config = dict(
    arch='mlp_mixer',
    model='multi-label image tagger',
    dataset='photos of plants, animals and fungi (iNaturalist)',
    train_examples=155796,
    image_size=32,
    crop_scale_min=1,
    horizontal_flip=True,
    rotation_deg=5,
    norm='layernorm_no_bias',
    norm_position='res_post',
    hidden_act='gelu',
    mlp_ratio=6,
    layer_scale_init=0.01,
    parallel_block=False,
    inner_norm=False,
    moe='top_k',
    drop_path=0.15,
    num_experts=4,
    moe_every=2,
    expert_mlp_ratio=0.5,
    experts_per_token=2,
    shared_expert=False,
    patch_size=[4, 4],
    conv_stem=False,
    layers=8,
    width=512,
    num_labels=75,
    optimizer='normuon',
    muon_scale='match_rms_adamw',
    learning_rate=0.0036,
    momentum=0.95,
    nesterov=True,
    orthogonalizer='newton_schulz_5',
    adamw_lr_other_params=0.00093,
    cautious_weight_decay=True,
    max_steps=13700,
    batch_size=192,
    epochs=16.9,
    lr_schedule='cosine_restarts',
    final_lr_fraction=0,
    warmup_steps=1370,
    weight_decay=0.2,
    adamw_weight_decay_other_params=0.01,
)
Rows from block 5, named by matrix and row number. Each number is 128 + 32 x the weight over its row's rms, rounded and kept within 0 to 255. All counts start at 0. Numbers have three digits each. After the name is the row's rms in percent of the matrix's.
# fc1: token-mixing MLP up (model.blocks.5.mixer.f.fc1.weight, 256x64), inputs 0-63
fc1.51 099:059071229150161172109167180113113138096115168105142126135102100145154173143118134082165129136111152089073160144102139108115134139082119078133128125101129102105159100081155096088172118085131099
fc1.52 043:183104104092083173136173122133184160108061144136169115130123105125144138092091104061193054175178165130108148060093111077140150157127106115122143180106117146140114093137118109114145134141140130
fc1.53 144:082123126141108133113115111134161140166124143116097148131157129126161137143134140150005052135134130155149090005104165148120159144139113166144126118147152148175160131120099066117122150135132130
fc1.54 143:139157125105104082128115126104090114135103099133101115129112125150145115078128081166164203141131109156170182212197149119096121146158196164128099082100166167167164107127112104067098133112123127
fc1.55 078:146186169149168154127134104096092193062121123121183143130114100167087092077107080076140135109127166088156075153095163163132184145100108100126151097098165110112174143146150111167129130089127089
fc1.56 050:103183132085102128085153121117142189100156066127149131164074168098147155101116092133125078154112149180169152106112147164146111142157089080124130122067155179096099167151150127068108119156068142
fc1.57 050:143108089115123095139150130107109207203099099144161131143125152106151161146141081166100159105156130067158128132148172144123079078098085110122102214157107159071156141113135104132087094107091109
fc1.58 146:126109123091114110165141138102100126077123135084128091154136166097165141230114091131143084201159134135120142181097157101131129127164138155155119120118157114095182140115072143100095058152192137
fc1.59 098:174119162088156123127086088139166145104117104092094125133151096169154120117114129036184098124142053193134098128096136059118140136091120128116149117158095200169156144121130154093135128151174118
fc1.60 112:086137102107153186119095135161128102095131105145150181109101117128118165173120125092125146146115148235129106098139126126157189139123084065112166126144114152083056083158126101137102060146130111
fc1.61 068:164074159155126107118124112149123153145092157082149144157079165123054187163128135195012103113134114098152100119160119140190095128084138114138150136118162151101115127172135138112140130124089110
fc1.62 111:115121134136113113093112075126126121144141102131162135166162162164141106128193129096140128182100126159096057081102168126147160134036061097166162101173145070075112185133132138121118123138135103
fc1.63 067:105158138064128112092141119079141140070137127174182153139080152112058156126114108104140131127153151120155106147105129219142132128165138145135086111152148148138120098154210098100140138086125046
fc1.64 049:131055117199181066100163104145139092165121158101182132098160098169132115152159118087165146101097163130115179092126143123110075125101111171095175117129149054181130104136122117161120098137149130
fc1.65 113:151184077118112067140131141131089146119043128105133091141113110203174135140184136105121046118118169116112091136152177111106152155093122121181126102124128089103196127161117127117101130124175133
fc1.66 174:179100132136140153154149134147115119113125109149145125142133080048099129121156132115096015062138142169179122163052059178140114153124185118079130141119126155141135122125117130160148107128150134
fc1.67 063:118160124046113175146088066176133129100098162147161175114094102135118092112085142095222100151138145113122090118115143184142178118105158125122146116103167132131094127103173083171102166135096111
fc1.68 095:100149163083122117164170087121122151177122128138193129166070126073105107107094107153096073144093098088146080129185146202138112140127115112189106075136137113116122201164113118144130104157109118
fc1.69 076:106101125158093137146115113114144118147176091163119087120085083188115139155174128185042124120113118078073106112119159131122103127132090150090150159179138122121146212169169165127098117095150088
fc1.70 064:108145100117136115157127169102146134124114155117071127112213086133156099102125150016220122172123141143084162080121124086127104143176105168124134116142111104149133090096139154136089127114108153
fc1.71 201:147139135138164148121141147139142091109157151124164104074027028108143160144125042036070093132128134127113157146156139126147129147159179152114125130120136162121119134141121140134153169114140118
fc1.72 040:173129099140059210172134085114156135081090071119106158123189150119152131127119120075199122140098141125136104146102119145132136156139138149167092082131105124150101148176147084130113155123042131
fc1.73 075:114117143161160137122092121093150091132107124132071147166120151108117166113134109137132157085149192137193218037144146115098124097107094085098153123207095126131145084125115143133164114150174137
fc1.74 070:087060124104129095100148175096124096119157127145155157107157084104145078154093138099171082103164160131103143099124148083124135134100139140126114146110227097187084151140136193155113192112148111
fc1.75 062:084132124099121125130145123130101125175192125123112125079165176118079162098143106096093131053123126114132119216117128104147156150088157087160150069154085125142175144101140168075174087141087145
fc1.76 187:129125113092095142115145150085127162159104136122130105115199231137118086112128141172203183138098140136132116074144142129157142144066009117118147100105127133112109120137131120120133115110108141
fc1.77 068:169124140136126129122188116131144171098137127056140099181031140113111130130096082181138102152146134170152124107135123142123151115176118124131049149097157139101134063159132098056131164123157163
fc1.78 222:126117116135125118123120116106124134143134111110119114140171210160128117119129125228251177101125111102121207214152102099103117115125170122130098121101118094108119104132139113130105103115124126
fc1.79 093:068084086064098132076074063112121113114080156068143087080117115162087141098103085084189104098127109124157120098113105050125138105149151127155127113149138153136124118119138086125117098119084125
fc1.80 051:186055145072152172112120154133124094111141084093153096144121133148131140118153130118102102138084157113165127121120085111162123182081107159149038126143161105155125118188132114112206154077142159
fc1.81 093:113114125185117145132088080139131149078142185080124044115143106163203150151168124119086113115122163106079126177073160183193112133133113103137154122091120115127173129105130133181091110127132100
fc1.82 070:110112135139073108143103124132103133116104197135155123118081099124069158154152157174037131130176124129091077141153145151152128193066115137144081114104084180136139130176171151118087158120148098
fc1.83 037:095105166123143108134104153142122067208145105175105179086139159082121110159103111083140128062162116095149043195116140119129140104142109100194139103187142148118140153090133146113134153148115142
fc1.84 098:128092101131126075137109141134114124097127086132103081145059121104101118062195119181112098160102133106106067066162114066140140134160151139121140158185126129114183177129159168189146129150137146
fc1.85 156:133176104103084122150163122080058011099088147164129122125074090182165128132178157118124129158119144146146138165130151134138117206136147145135143116135176106132147130138142134126089079097108095
fc1.86 085:151101158087095117128130130092104199198110124136105102114155192050103122098116135111066073112138160146129166172133142155148086202131131162079158115118139137084095166135133106103092131132122165
fc1.87 041:124063122164156070116159107145143138129098187098119109095112121118147116117122131183115150144240155145147126089105129112113094083177112161090096168152129111099105124082127190121123194129141086
fc1.88 110:154076072116137134110145138113143231152117114082108104147186172101140126150095106101079084187128117147142217120138129113131131105162143120121182114171167103089136103132097095097122103136087132
fc1.89 063:198115165183149161121119129180082144101091177106085164137168126103128119076081093113116061111092180137135126120084190131153139111116141112139149119106100120124113129120113092116107233111126121
fc1.90 083:105069159083118121141100117099103146156149129087074156133133044104148041116174087112180114136109106157093142054143129082105162132152139133081104139160163124154162111150109158115113128112162171
fc1.91 105:081125138142147143132146112142130164149135111095132147118107172165116121166156156122020135145131100142156151000132156106114155133206082107127142117160139128128167122135094113120088155113134111
fc1.92 156:107120140124118149106116092113118119108111139099127123142177135168143116096111195217197212162081099122176133159200128114155143172137088145066112114144122104096118091119096115111078126118108134
fc1.93 071:136079158134211119090090109126133100177136096089145149117100134079174148165090135125131114144080124144122177086140122157143093135051149191118094154149172103180068176134103128110128140114173126
fc1.94 060:127217146077118149142125126145104129073185083078112182156121135112146118079114111168156126121116116190110142114170097168154091139130146101138111124167122170149131084132148097046151116084153080
fc1.95 045:134076106124108110116068119124141159153131129215170151156066161134180133081122120194094136105110110114150096170087154087125174112135098082084126135134168120117119189117171152134077171099126142
fc1.96 048:085095138208131092103117087172094095176137146145170131116164159106143132153091129099137147116108106110152057178122147094184087112081108124192114131183147176120106125078098130141141099172104156
fc1.97 061:148142134123118157125095167075150131094116107137191075120113089171158116130181108174114120142129185069117123113139093109056134149143121126090085146157176101144123227176091146129084125106115125
fc1.98 148:123166132121131120135148132153118068060092125118135172096104028101148185133131129255157113124129114125126148120108123135142157129095114120127118130138132092164136093099118140113133136130152123
fc1.99 202:129113108106117115118128124140075117136130117113118117057130130124150137150099103184191170152122123108163241234160150121108102126203179144127088112128128125128129120089116119108105096120107111
fc1.100 170:121123114090073133179120135100095131086093128133130144168169144087151113124141201181188140208134126102109172182134150113131094071074137114137136142141094038080136117137131125117117101135130160
fc1.101 088:130127158111156124132117121135093118131115143120098116101111161148138107142143147214000138130151107126120078173131132089127116112112185119121140142119139166130105126161153135101094141101173115
fc1.102 054:135130103099100152108130125135148119097150083096119160135133123139155181123156056091059145100159159131129171105130145128133160088094204059172121096151122083191092192155136103142124092156096105
fc1.103 074:158190103038127180087156088195166140122138145078082176098102137110126136112096118094159127122130089185137154132089171111116187157113097123111091149133150114114100153147161086085122116141141167
fc1.104 085:108127097106112082139126102083124145098113052140192156135150129116126116029149094140222097148148121132168101134115128110161169136073121180169118150172152149100161085149121124140159124121155149
fc1.105 059:176112156137164101121136129112087124154101159100132107173133099106160057094091121112152115137094114131129143117093173093099093170150141153124182114163084131148153075163141060102196167113211120
fc1.106 073:143105119133117086104109136143089157212092162120136151106149211088127191114082131086092130135142138108152115183096156086169116113091100098143122132159104168157109168123101128082087091168153181
fc1.107 096:135161100171158151123137154140113108116155162078109122107143188135101151175147095126121135131129106099144145126052100166117166051131095032100109135207107113095073138135117141156172143161131132
fc1.108 048:181116113094146114148140117135127150144137157135102152076098127075131128133070119149194093111179186131134096125127142129105202175105138144164075102111121135089088098099108139103122170100131231
fc1.109 103:133114169105063194110129120169177140097178128107112206112128060145132167140104128142131122152162173141113111138083134148158090114101076066085118145104181127138113098082094094120155143094122088
fc1.110 078:105147123113119137167120106098132156132107135171104133153079154171103150132141104215023101115172161099147122126144154097140155054124107097076117163148071143121195113166123134123096145098127144
fc1.111 096:152176163142149111184125126101102131131125119158160102071082099085086170064121104143077067169156130080121168147122164097134106128148118141150178149142159129058187187135157106117082133124121118
fc1.112 096:115091114118109106110208103130170119170106150145160117141067063069111095205141125117125149107110136135111113066138143110135106113072140147097106158138102150189131104119135165068178188128130147
fc1.113 060:139095123127087156113130123137133129125066182105076147140106168089118125112112073115106082089195183136137198090171154143138143055153161110107190174156137124145125123110104076136106098132087151
fc1.114 123:149167137106059178122101091136156139137158141096108080189118124113149111100072100101136104187141164137200139090093129165135155148115071066120182167104144150110135111149106188097093098125130114
fc1.115 180:124099095126127130128103117119140170139149130113065116151171144141150120073115201210172219152102087140187179148181156117099129125065113115123124137105086133094088124112119109135110108093114103
fc1.116 044:138081162141127160122128073139147151088098086140074177140077144162093189207132067106118100172113113097165099099146079188174143115161110142130087124087118161120131170161146105124134147128103108
fc1.117 053:117065125128119093136153136104105154112075126116120172164132145062157117097151109065209104126124142159132154150097173166174119141113165119116161107131137077138028154171080155121100135136106140
fc1.118 161:133095114112100130124107127132119103129118124116145126110144134102115141131083193225185174121182086104207181159195133148104093175134158184162096105121127107132115136088104112125121069118113097
fc1.119 051:091053132127126108041119158145152080112173214117171153110099179114085111123052151102122090111178137109109116132102143097169128135161136151132162125137163097142106080144145158135176132114137126
fc1.120 166:131160147166162159112147151103089127127140159097173116025027131117136148132109069094140092107128120108097170150153086137082137156180152209115118137142138102122164132151119101120118129152102145
fc1.121 082:171161096142107096129151137136145148159100173125090145097100142132143100079106140076188123127114246119126189083090139192100149124121143116085129117124122112141101138086139143110081188112117166
fc1.122 052:100117135107126122110193174137117066084146131074120088084166134152131105156146101133092113165155175150132122118166074122146130147125111172144041111152178090109134117114142212112187110105155110
fc1.123 050:157134091045172133118170101110070128152076183151150122153147166158171107104166119152134142100083152065129127107148107056120133154090140108151071108121107164116160195155123136113151154084139135
fc1.124 064:080119097139107074110125071104099143089197181164114164138107097098166126053112103145123114113171117142120097175106137129128156150150107120125094138214100154162168106179148137100156151080163118
fc1.125 071:154098104151093128093126065155133115094176181107091146106148122145131141143084094096104095170154161104142132133124078193195190104094057131150106157122120133127117188082088134131147162136076128
fc1.126 151:144122078149120106112120141128121099141133144122121143108114139147109162130224132127123195107140054215162135090142191106108171141086102068173127127110087085112082172136161133144110093119120111
fc1.127 103:099123187140148101118093118147088145154115121153152099118117106144142102109089091157095173102139174029099136097133174180154094080148092191170131198139110124075155111128161118108139154092106130
fc1.128 056:107088098142140171101124066125162128087083151131132170163165146140082137112054131059158087156165141085149123112079110136160162114124113131153087144159104103168127132179118127146143218137090103
fc1.129 044:137154133146096133079101153130136122216139168183093151111076085087101109086112117138102122099134103069146086112133124110108161075157155072098143188120122143151142177078144157168113170152160158
fc1.130 060:181159123109172123107113113159082165107092177130115101145069137106142101114152138206069138115133130114131114097154120087120131037172157148084197129133131089142119192092162118162116149140152117
fc1.131 079:132113098103192132103142081100110169135116176111134134134148134105145128104155055055192132133093142155122151104101166035117073130181153110100158138124120109103174131156112167104179164111108136
fc1.132 098:160158111143161175134161109134048120126086097127160133068216151066095133117108084089175107115146147099154100100085113117148126095162130130114169118133107082087168148129176133175098110150108159
fc1.133 088:091091106043114104096057110160091134136139091127078108107099105099086104126096075200073098133129094130151083119092137095104186136158149143129176080124134117115132083112165116144150147139107153
fc1.134 126:128154144123140121142119112134137152090159154108112131146151132146127123096062094157114144128114121025029102136159161115141089046103174196150139174134136112149125120137105125131163157121196134
fc1.135 166:131154144145124139153138121121155116135135125139127121139137065115122148137163173121027089121141126143157164000060103144133151146155060076107138123133149143076119127168127129122161129160138148
fc1.136 148:139141141193133094141116143112120063115149173111092115040124183195154106121147044102118135098100114156109198114096145172130130131184111113171132139122087139150142147111112116144164163108113089
fc1.137 128:093097091096105115149116119123132127147090146097099123131124085134136074113123121027255092135113148128118134096121171125112135148136133107135150142093138143129110118130124143139104136121104170
fc1.138 168:094107127129185120107109110145154244143130131108110131156105045095105129144121148086043090150143135171166158114145134153108133171194129162155095122134131122155153126100096123140122096132081100
fc1.139 064:116137151200090161142144133118127150115143112115102150079118119148167053136100101126132082148112099169085108131145121122130155156120116099131144090099117202201167074171099140072077179178130116
fc1.140 076:167115151147105154146104136135149081056113165112175154140088108087102170109136108089129056155095158098126113138077094181125191141087072104143200112142122155147153144143096114160121145172101097
fc1.141 059:168068145133215141126110080105075108122099113106138128175186119060174150124108145058127130165100155129126149133118123061119104116087133172141135133171134129187136152176078098108121137100133144
fc1.142 079:134137115098152194092064122155140102079138174141138114146137064120163098132143097087111112072111162125154091050103134130147134129102111097083156156126116124169095132189082120151197180156137120
fc1.143 077:118102155095124112093154113148087134083158136176186122132172107131111144112154104086153133172151248137157081128097085148138153084139070099153142111125147081079091168138088102121146154124106126
fc1.144 093:072120065090105106121089072156133132119132101124090112099081105102077093087118116189100111157181082106137048179097122071144141121166134129134141107170152108143130126110194113168133138095133118
fc1.145 105:126117095157085124123061125133140130082132155142128097137137141140108143223148125157056090120232163108088133119078116158120173133104112150114160185123149118101146088173102133107105126086130102
fc1.146 052:175134141129159137094109084098119110146107119073138120151099082058197116152129146156115166146133141140139154033107119100131134090168130161067145134151111124145073164129142114117095171111213114
fc1.147 111:120068137118118120139148140103113154139132107078127121121102087130147131061195115118145069091073131121075136070180160052150105143118148127153146098148184126126131135072160201165125125151166136
fc1.148 084:144059162122142117061076126120155127149159111124130119100072120086130116148101155168072136096212161133119118106154122145095113159183140163081118195131165113135104089139123133083156174094176120
fc1.149 064:174121132093191140105102092108166174115094170124111159113127085120106115127084154083216132127145153094148126128083119171097213146124113113133057139131119103191112123159118102121129164105176114
fc1.150 060:147153164120160166085149079143085139120124139126161138093179128054124155135109087056176110149131135078095125086144095122158136154045110166127130103209101159125132109141097076131150120136132167
fc1.151 065:146115158152125129076133101137117132128137092087152114167049133144127170154139108125169052132168136179082099137117059127114177115107106190145101125129108121138142095182106119058153140125115203
fc1.152 065:091084095158106137173126080106154141153045153095177114142128114137141162156123122097109160117160178078125179144096139131141137094066087191144181173106136108133128165157072125152100100120081144
fc1.153 035:171125143092151144097106097129081157045169176113093143137145156121212112123102164146134150081112110153119146176121088104126096149111138105195153137177137134157146084148163121118101104051146096
fc1.154 092:091126126190129122170081073108139096111158101067084184126160118119136116150110104115158120119106091117148128139158196159121125092185130123089185146120104136174149095182110092125112130130178046
fc1.155 087:081155132149119147121149109123136104113140148131155102195116153172107078137075105107163121134097120067130102100113147068179140056056113097146155164168122085086143158145157153147109209128122148
fc1.156 038:138123138157173074119115097150121157115144179120125184127083116097194139076088136207121106133126106185099117122113142073173086138130153137126100167190109125066126092143111077136150153136186128
fc1.157 068:141130196078192091092110117187093125147121175140136125096121145097157106146111131176083137121111094099147109128162141138148094059147152118161131095145105169106111133064204080109113150182091126
fc1.158 146:124130104088102112097128146179120127107068111134113185133121081134176159134189156107114147174171185123115080109066167149190118109086062099140157185110087117085106117135130111101093117154115148
fc1.159 079:089119152149110133101142144145096143065153066093095129173099125122156141147090111156124068153135127193154093118155114110136139105136151128204121148040142109182108131195123149140106198105127110
fc1.160 116:098089110072109110104072080108100093136085102090106080089102108102087067105093101135142080116067058115146082081150128116149133100161184101137099146113120133136151173111108125136104136107107183
fc1.161 104:111144165134146133098101112103128238124123159117085150076135134082130109136090110092136122128155148181125117122138125148100108217152123150129135112102106192211110098114131138052105104145154137
fc1.162 080:076092114122050155165139132059155101182243143141127116114090118153142114148166085104128126108152125142133149087122130088099160064165136109108161129144134137136101128108098142100165105172089126
fc1.163 174:136130141140148142116121138115135145142120121127142109123130162141115124124096053111221147120119136102001025213157136135126117081081144168145128119121134137152108140115122130154124141149132133
fc1.164 055:099140158096099107141086154105103131135170129162109138173041051091143114079101092192142100064156136119132053127142153160125152116141149100163090165124134154121145140151121192134150169112135147
fc1.165 060:080120159094140145126132193108111096120179147157092166078170133140157088143140085112132127110147143120134137112127123089094157072121154120130107119144173075137114174108142219097120133138028171
fc1.166 079:106130154128072147117103150143142104117197160072106174140126106082153103134119101097166108149168111159115158049166130126128160096145089111077202177119153110106084139124083176091108108176109134
fc1.167 085:136114141121138147125069126154073118087144175128123086167089133130109146131128146213008168101136095066105080140160129134158142132153175119147136094112133132113125147123212130140125131116134110
fc1.168 046:119118149221108138139155113124136086098097161067166074106091089101131119140104093135075159100164204100090124097190114134131158067136079150147136128147163113119147128110125138157133156094072131
fc1.169 122:120084138109132128081123094170147214205127106133096156137171115134111128138121156088035036119168144126172136110096152119151127176141140166146109115141160083142132125110123091127088100148110134
fc1.170 042:132169124043152109146127109150098194127085140130155180091117104155140118056068151095187129122129159126144101128108127147100174177096146142190089113090094149151110180107105113134115128124118187
fc1.171 122:095059105112108106076116099141096144163027124075100118115067095136125142111132150128152108112136124111138106064147108107208119107155177106123117126171139143130114165079120152168135131120196149
fc1.172 047:092163140087140112166107131107086104145100096156176140100114143157162089147165096109121119051138171099185100134119137171066133140102117130159149107068186086123167177126161178093144174102108105
fc1.173 119:149105128171169155113130101151124125112134139118159133107058122099110140126097062040255131147126078103130110179106144134106108143145114119154147116134130102102107144119123137155164123141150129
fc1.174 053:074159125112139116158128154114103113141152122138211146103187136100106167039105121124123106155122159174046114153135088111150097106105103145191133112157116132092132210144111151154152095117137159
fc1.175 078:104093137156176167173093120152124117089102130131152098037203107222127074153120075075142134129104145115169069172140129129152140097149113127143122103128149131096112171109116137170149124152118118
fc1.176 151:157107110110110123132111134134114137162130086145204200126129138126078099170114108115113127140178229165151092097121104206097091096134089148147088068082145127097084134143117135107157113117144119
fc1.177 096:133125089101131142078130110135194110102149167128156111119095123109136101148105158134108157133146072170191103087118141130191122200069109071108155105128188146107099137164112111147162091133052100
fc1.178 135:109121143152087117126122133145142133094153192098133110113104047166195165083060109159107184197115130079139112083173202159132129087116090109110121156096087139141115122134119114119145103115105146
fc1.179 151:134180136107146146153117124132141093099164130136178130125109111152144118070164115164186141124117126091034149177131148129132134047078111100100105122145147116052071134111156132163186172117153127
fc1.180 057:114070122090164119041064113095141106101168166149175144141101121062121143121071118139115119151173188148141116086114132082129120106151135177110127159163146115135071152165117141103152190123163113
fc1.181 173:139152163129137146137166132149106090124097120158183136097050030057114184129163118154131054082127121119131167224111093140146126116128151145123126141124102083122137121109134155139143147124105139
fc1.182 171:122113139150126137127114103136129142153122118134129134119157146114091154139121160213138041083127120149192201048021112146123137164174076075128132121153120150134154137096126121143131137138114117
fc1.183 137:123113103112102124114143152115093118158115089177114127083137115133026131128143122122133143107158158152138106106164122117151246183108099164152182150148187088085107131135103122094167134100116093
fc1.184 078:124155132127144157119048120162145143074179135144127183141128120113110170153134115114134059125097121180110130108128139140152077099136124065137088132053156170160058109127107117163166150161136060
fc1.185 045:132096098143132111111170121213116123158154078153132142088120168131070171117142091143079123115144070103166080115121109098141117082116088134147175172091126126089131209087102153174148123168111155
fc1.186 077:147185165119147125176067152108130130099148149098102111101121166084122126131117153229000124103128136118119099177115130157109101162092120121136146105123123153101152138142165118119126182126127097
fc1.187 045:134138119104108156124146054094164138132160121148066188115166150119090170122130073121131113103152149101101143162136144126134155110116077111057105124196075169178134137173101139089150096116060104
fc1.188 164:128095127125174149111112137150142119102151147116135125090076096046115160154132169120158146096114111158205084124176188046085125230122091159123128110142106130130111122139135124138118086101135143
fc1.189 074:125105131104122111109154084118119149123143134131094148113045110135134131151134114203027115123167110132093069133122146094098120154141119105113106198155153166139122180153142220114097099095142124
fc1.190 070:117116135073136143213194060145104141153122099052109130118100110185182168093102113112206099104122143120112120119133115114104120181107162094137138103138093169127120114114087126096162117093094111
fc1.191 062:102147142120078103118091095114124126151167147145118183069145137077123117066100109162087156090161118156125064218111132153168097133111128069170122120169140168144118173103168108103156090161132125
fc1.192 137:144112156118134119149137110137125127126107154111106148098113193080123116136108091000186113115169142130130025192134142109133102132120183136146116134125127076135147157141156144161146081106122131
fc1.193 152:116103087125141106136091129118137163197159073141107130136144197194142105141120108073123210172119145133109061035140158139114130119087047114145124133130124120121130123124145130088126163142141129
fc1.194 059:125035158124187126095124120103106125128180109110119149133136128105209115107113131062161139115105118152133139171090151077124118142126140131130077116222136152168112128181134112096149114115194098
fc1.195 136:111139134162110096123128103148153139154105085153085174121143141137093078133130109130166171065089155154205148190156086110144163182197096126140102131070135163136104125099164115100074132082113105
fc1.196 085:161116154107155132128117144083140122098127108193104115131089121162119180180146096170063076168153067088131111148121109178127207120100133143100168097150168156116134107193149140130114108082085102
fc1.197 049:127079108122137148136134077121190135133086157160125155115156123163123148152103090074190139226133148089141189094114127131148124086137088175123062119148115121089100176106131138118140164168087097
fc1.198 086:142136118086064106149142122078144183144117163157081139198081186111121136134153114117097114112194176127127188093101143135137174139073083183130115114062087124144157116123109130109127157150086136
fc1.199 080:216086143143166100117120093101141143068161152092121123139090109115145224170139077140076095195100138121135130131116114168175116159124083131100130150069160158129106116179133110131120109113115113
fc1.200 110:117096151142122178107104132106164084103174185080111122133098124100193161146161079163177142116071132143114194094118145133162115147103138096137189142079092130149053087142126143094158100131130096
fc1.201 072:078131134149150118097120156149087136193113123130134157097113193125116151191109105054140145121164082056156092184112149106157151083101122113142109140180100119128147170055126152125117074136148149
fc1.202 053:077111131153078150110108097170108111127105147152121150108163106152106126089108147045187108157187140139078141178049135098116182091144090111138168146084149120159121141099153175167155108152108147
fc1.203 152:148113088073093110127122132148130108113095107140115175228169070135148099141158194082116110155181124174182136162141152143091155138120102131126082132138131139105107100090118142099099056084143156
fc1.204 060:090036122140211088091177167136127104186108119105179142104122129080178094163109159140120146109157145094157136140132140113105111109081141197128158117176169091093105116133136141129121146148092090
fc1.205 093:130141127148162046151134115112109138107123124106092091117125119160166155084048062137070116144125141133162114162156147147158160139140077174212175127159165108117161141105159117088116069117129100
fc1.206 071:107122120068096174122128075140129119082166110110132161170113079092140162104104109087161073143099154151110110116088121174161135192081115147184081174122162108166084104143097144138200123139156115
fc1.207 050:135116156160169138142090108117070145130123112114162083181141095134202103085133115098095156093119149146102125160117122125044154112157079126125087132174092125164197170190107116112133137088151177
fc1.208 060:150129142132137128108150136124077118185116189166122163100211092085187060097111105149105128172105121115114157087155123059144111088131154149075126150139093146135157054123124099129145121135173154
fc1.209 125:101144129162127099122118115201126099130160108128141179175110100147143216131129091134122074124149183129090128124087103201099150045095096113107162139100126116092145100119126118173093124092085164
fc1.210 055:097145121100169136100143106113096155123118152143202124176127071100123079070093120119130155148083131126112104076079158094105148198164156161127134125142099136103111083169085116130183166143200148
fc1.211 070:119144167182108113157093106133057149139117147122134143147092127133098124101113140208059086137153110174093042190108131124135106133093158090165132153143105161092171113160128110111121169103183138
fc1.212 055:131110184167162162097112105135124131072116137108111146159119043144186100126102105117197130116083148170118131136130113133079165074161195104133110091108111127190122078153153117115128189106164129
fc1.213 045:115120139152090150114102077112123124114140139137080164117177068091185107102078108125199163143105204170120170103154120071136135111123133140166070122145126140147121102148122153125120169053184143
fc1.214 047:135171109136111166118141153143175091105176147097105171064181109150148115105060142088180123204127108185086134135142104084169114130175107137143098067160150103144127098123184121095121106139153134
fc1.215 082:120138141154152118153117103087150104093110149103138156097069110164109138127152140249026124091169151099152150142144140110128149091152109120112152166160123100142142102153116096135072126093169086
fc1.216 070:128157110128181163142141077138144106117088166104076101171131136080157129174112100142090138136102171058129126043155200107120145156100127160094160094135097110147165141120099096191098139122171123
fc1.217 055:120149145133167203119095074197081124111124065139089141114117133128175124162166125131155118068124069125126130108159070132136132157132208068176162151137104118145150130135114101171126142078149118
fc1.218 054:127060167106182132099118136129093111107098180127146106079076170143113139171128122229037139117172135078116126113172132107149109084131158147111129146147135122121117138123131168127111166097152072
fc1.219 091:146100108178120090108130127119135191171144128093102115157109162154126130134118130217000106157095136147129119138160121105174139087134144064148141153086135170104102106131143097083103142123136151
fc1.220 125:106130179121114106133153124104113025136165194156150112080061084132120181121114180213100115161149154139111125152150117111091130116093101143110106131150103145128131168109072118107097140151138177
fc1.221 095:154144194124152132138107108131104118161159082126116143144077116141114139098148128202136070110109072132172110074059073133065178123174144124117147215152104147127133137112138104152118160137169120
fc1.222 062:112131096151135137101112117158093148108132190082127136126088086123101151062108117193139101140113094145055057192098134119162162168137170072187092124124111156103158135150121124121158140115160176
fc1.223 069:138182107106134162170094101185135134101176071094052182116116106113171123118135098153155101108103128124138141098168133208144154166091190100142122099080119093135129129099115063150166141132127151
fc1.224 053:157084131199095156165197122092127131115081170082126158117073140096134112105099160124137113114125113112145145079133144170206146065119120129120102140135139085159146125129108089151133181050155091
fc1.225 071:133154127142127082164136136144061128103103120076155106121144154119128113123126134248010146108142106133122104158145122112119100109130151130134144101128130176121134064167145079087130139091157115
fc1.226 078:145152135161161135153165172118207104115123093154132161141140154126200162120168141162160170164096132130124170190136137095157106142152121136121059137131131142110087122202152145163142081203116161
fc1.227 069:121119121136144154095108183148121101151090204122116152087161169169140102071144113037175069121109181140105182131069152156134124080134175125112176116098122103125128126108138122088097159136102142
fc1.228 090:120154153101166199141129147135103129167090129139173187115100101132147104091081128130106100117099106142101157170164021112155139138056131134134110099166183135106111207097115140128109128145106109
fc1.229 069:123123130180152131129141096148111165141122156078146121048136179157122137156070104069174115145154071114186092156110163078170198076110143106161156091190113116118146110112137131104120122139111112
fc1.230 177:115127112094070137135133136163154095038126119129125161158129138118112102136155146174227193127121116117147191208180111075111124126139143176141132127100103114129142091132122092102081116129119101
fc1.231 108:150120132148169111147100082123166196100164099093147142129163117125134097108081030126208159146158113140085121145174100098107113123189083128148130130095168173140127120134156147107086133086174121
fc1.232 052:135070119112105147153136135150148106157083156136106130146105157108157107152092122148047110088128096073128104181162115169207104093087144113164085098215098161141123152160146121136130164139079134
fc1.233 062:162120127120145150140070138136110181112143078125083104125093121133121109162165115174038161107134083168140134115194126097101137100124149078161207139146126154150155109145109110073147147062146088
fc1.234 094:135187168130181130151122189121104120109110140136156113137068108146132154072145106133098083080054121123087136157147120133099167149097138116188128061157127120139151161081218087138126131119095123
fc1.235 068:112081091096139180131117157138129126147099112124120083109220123181120083074130115064127108136139185105131178168131107125126172085113144151073161124133118084132084156132112134184093179127090159
fc1.236 078:115128078143147107079119112106136139132132176141119141122131137147078195160099088118113158186188176112153138078088094125191128105123082135092070205103129133122105143113051156139149154146103112
fc1.237 106:118128128101126082176133149156119082093129167176145120126073072167181176218150128115088112140157134137100094124121160138116166097110099060095101076157145130133088085079147115153127085144103124
fc1.238 062:160134136124177164079122129199125056098128137101172117107161121113086148125116140051165095166120093090174110082079111108122158062127069131094201157127128133119135157129130131139141142157128163
fc1.239 082:150173104110152068190112173095144152106098133118177137126141110147177114130143171137193191143139169123105204158079102105154148160111105153135110165111136172098133145210130146165130129169144141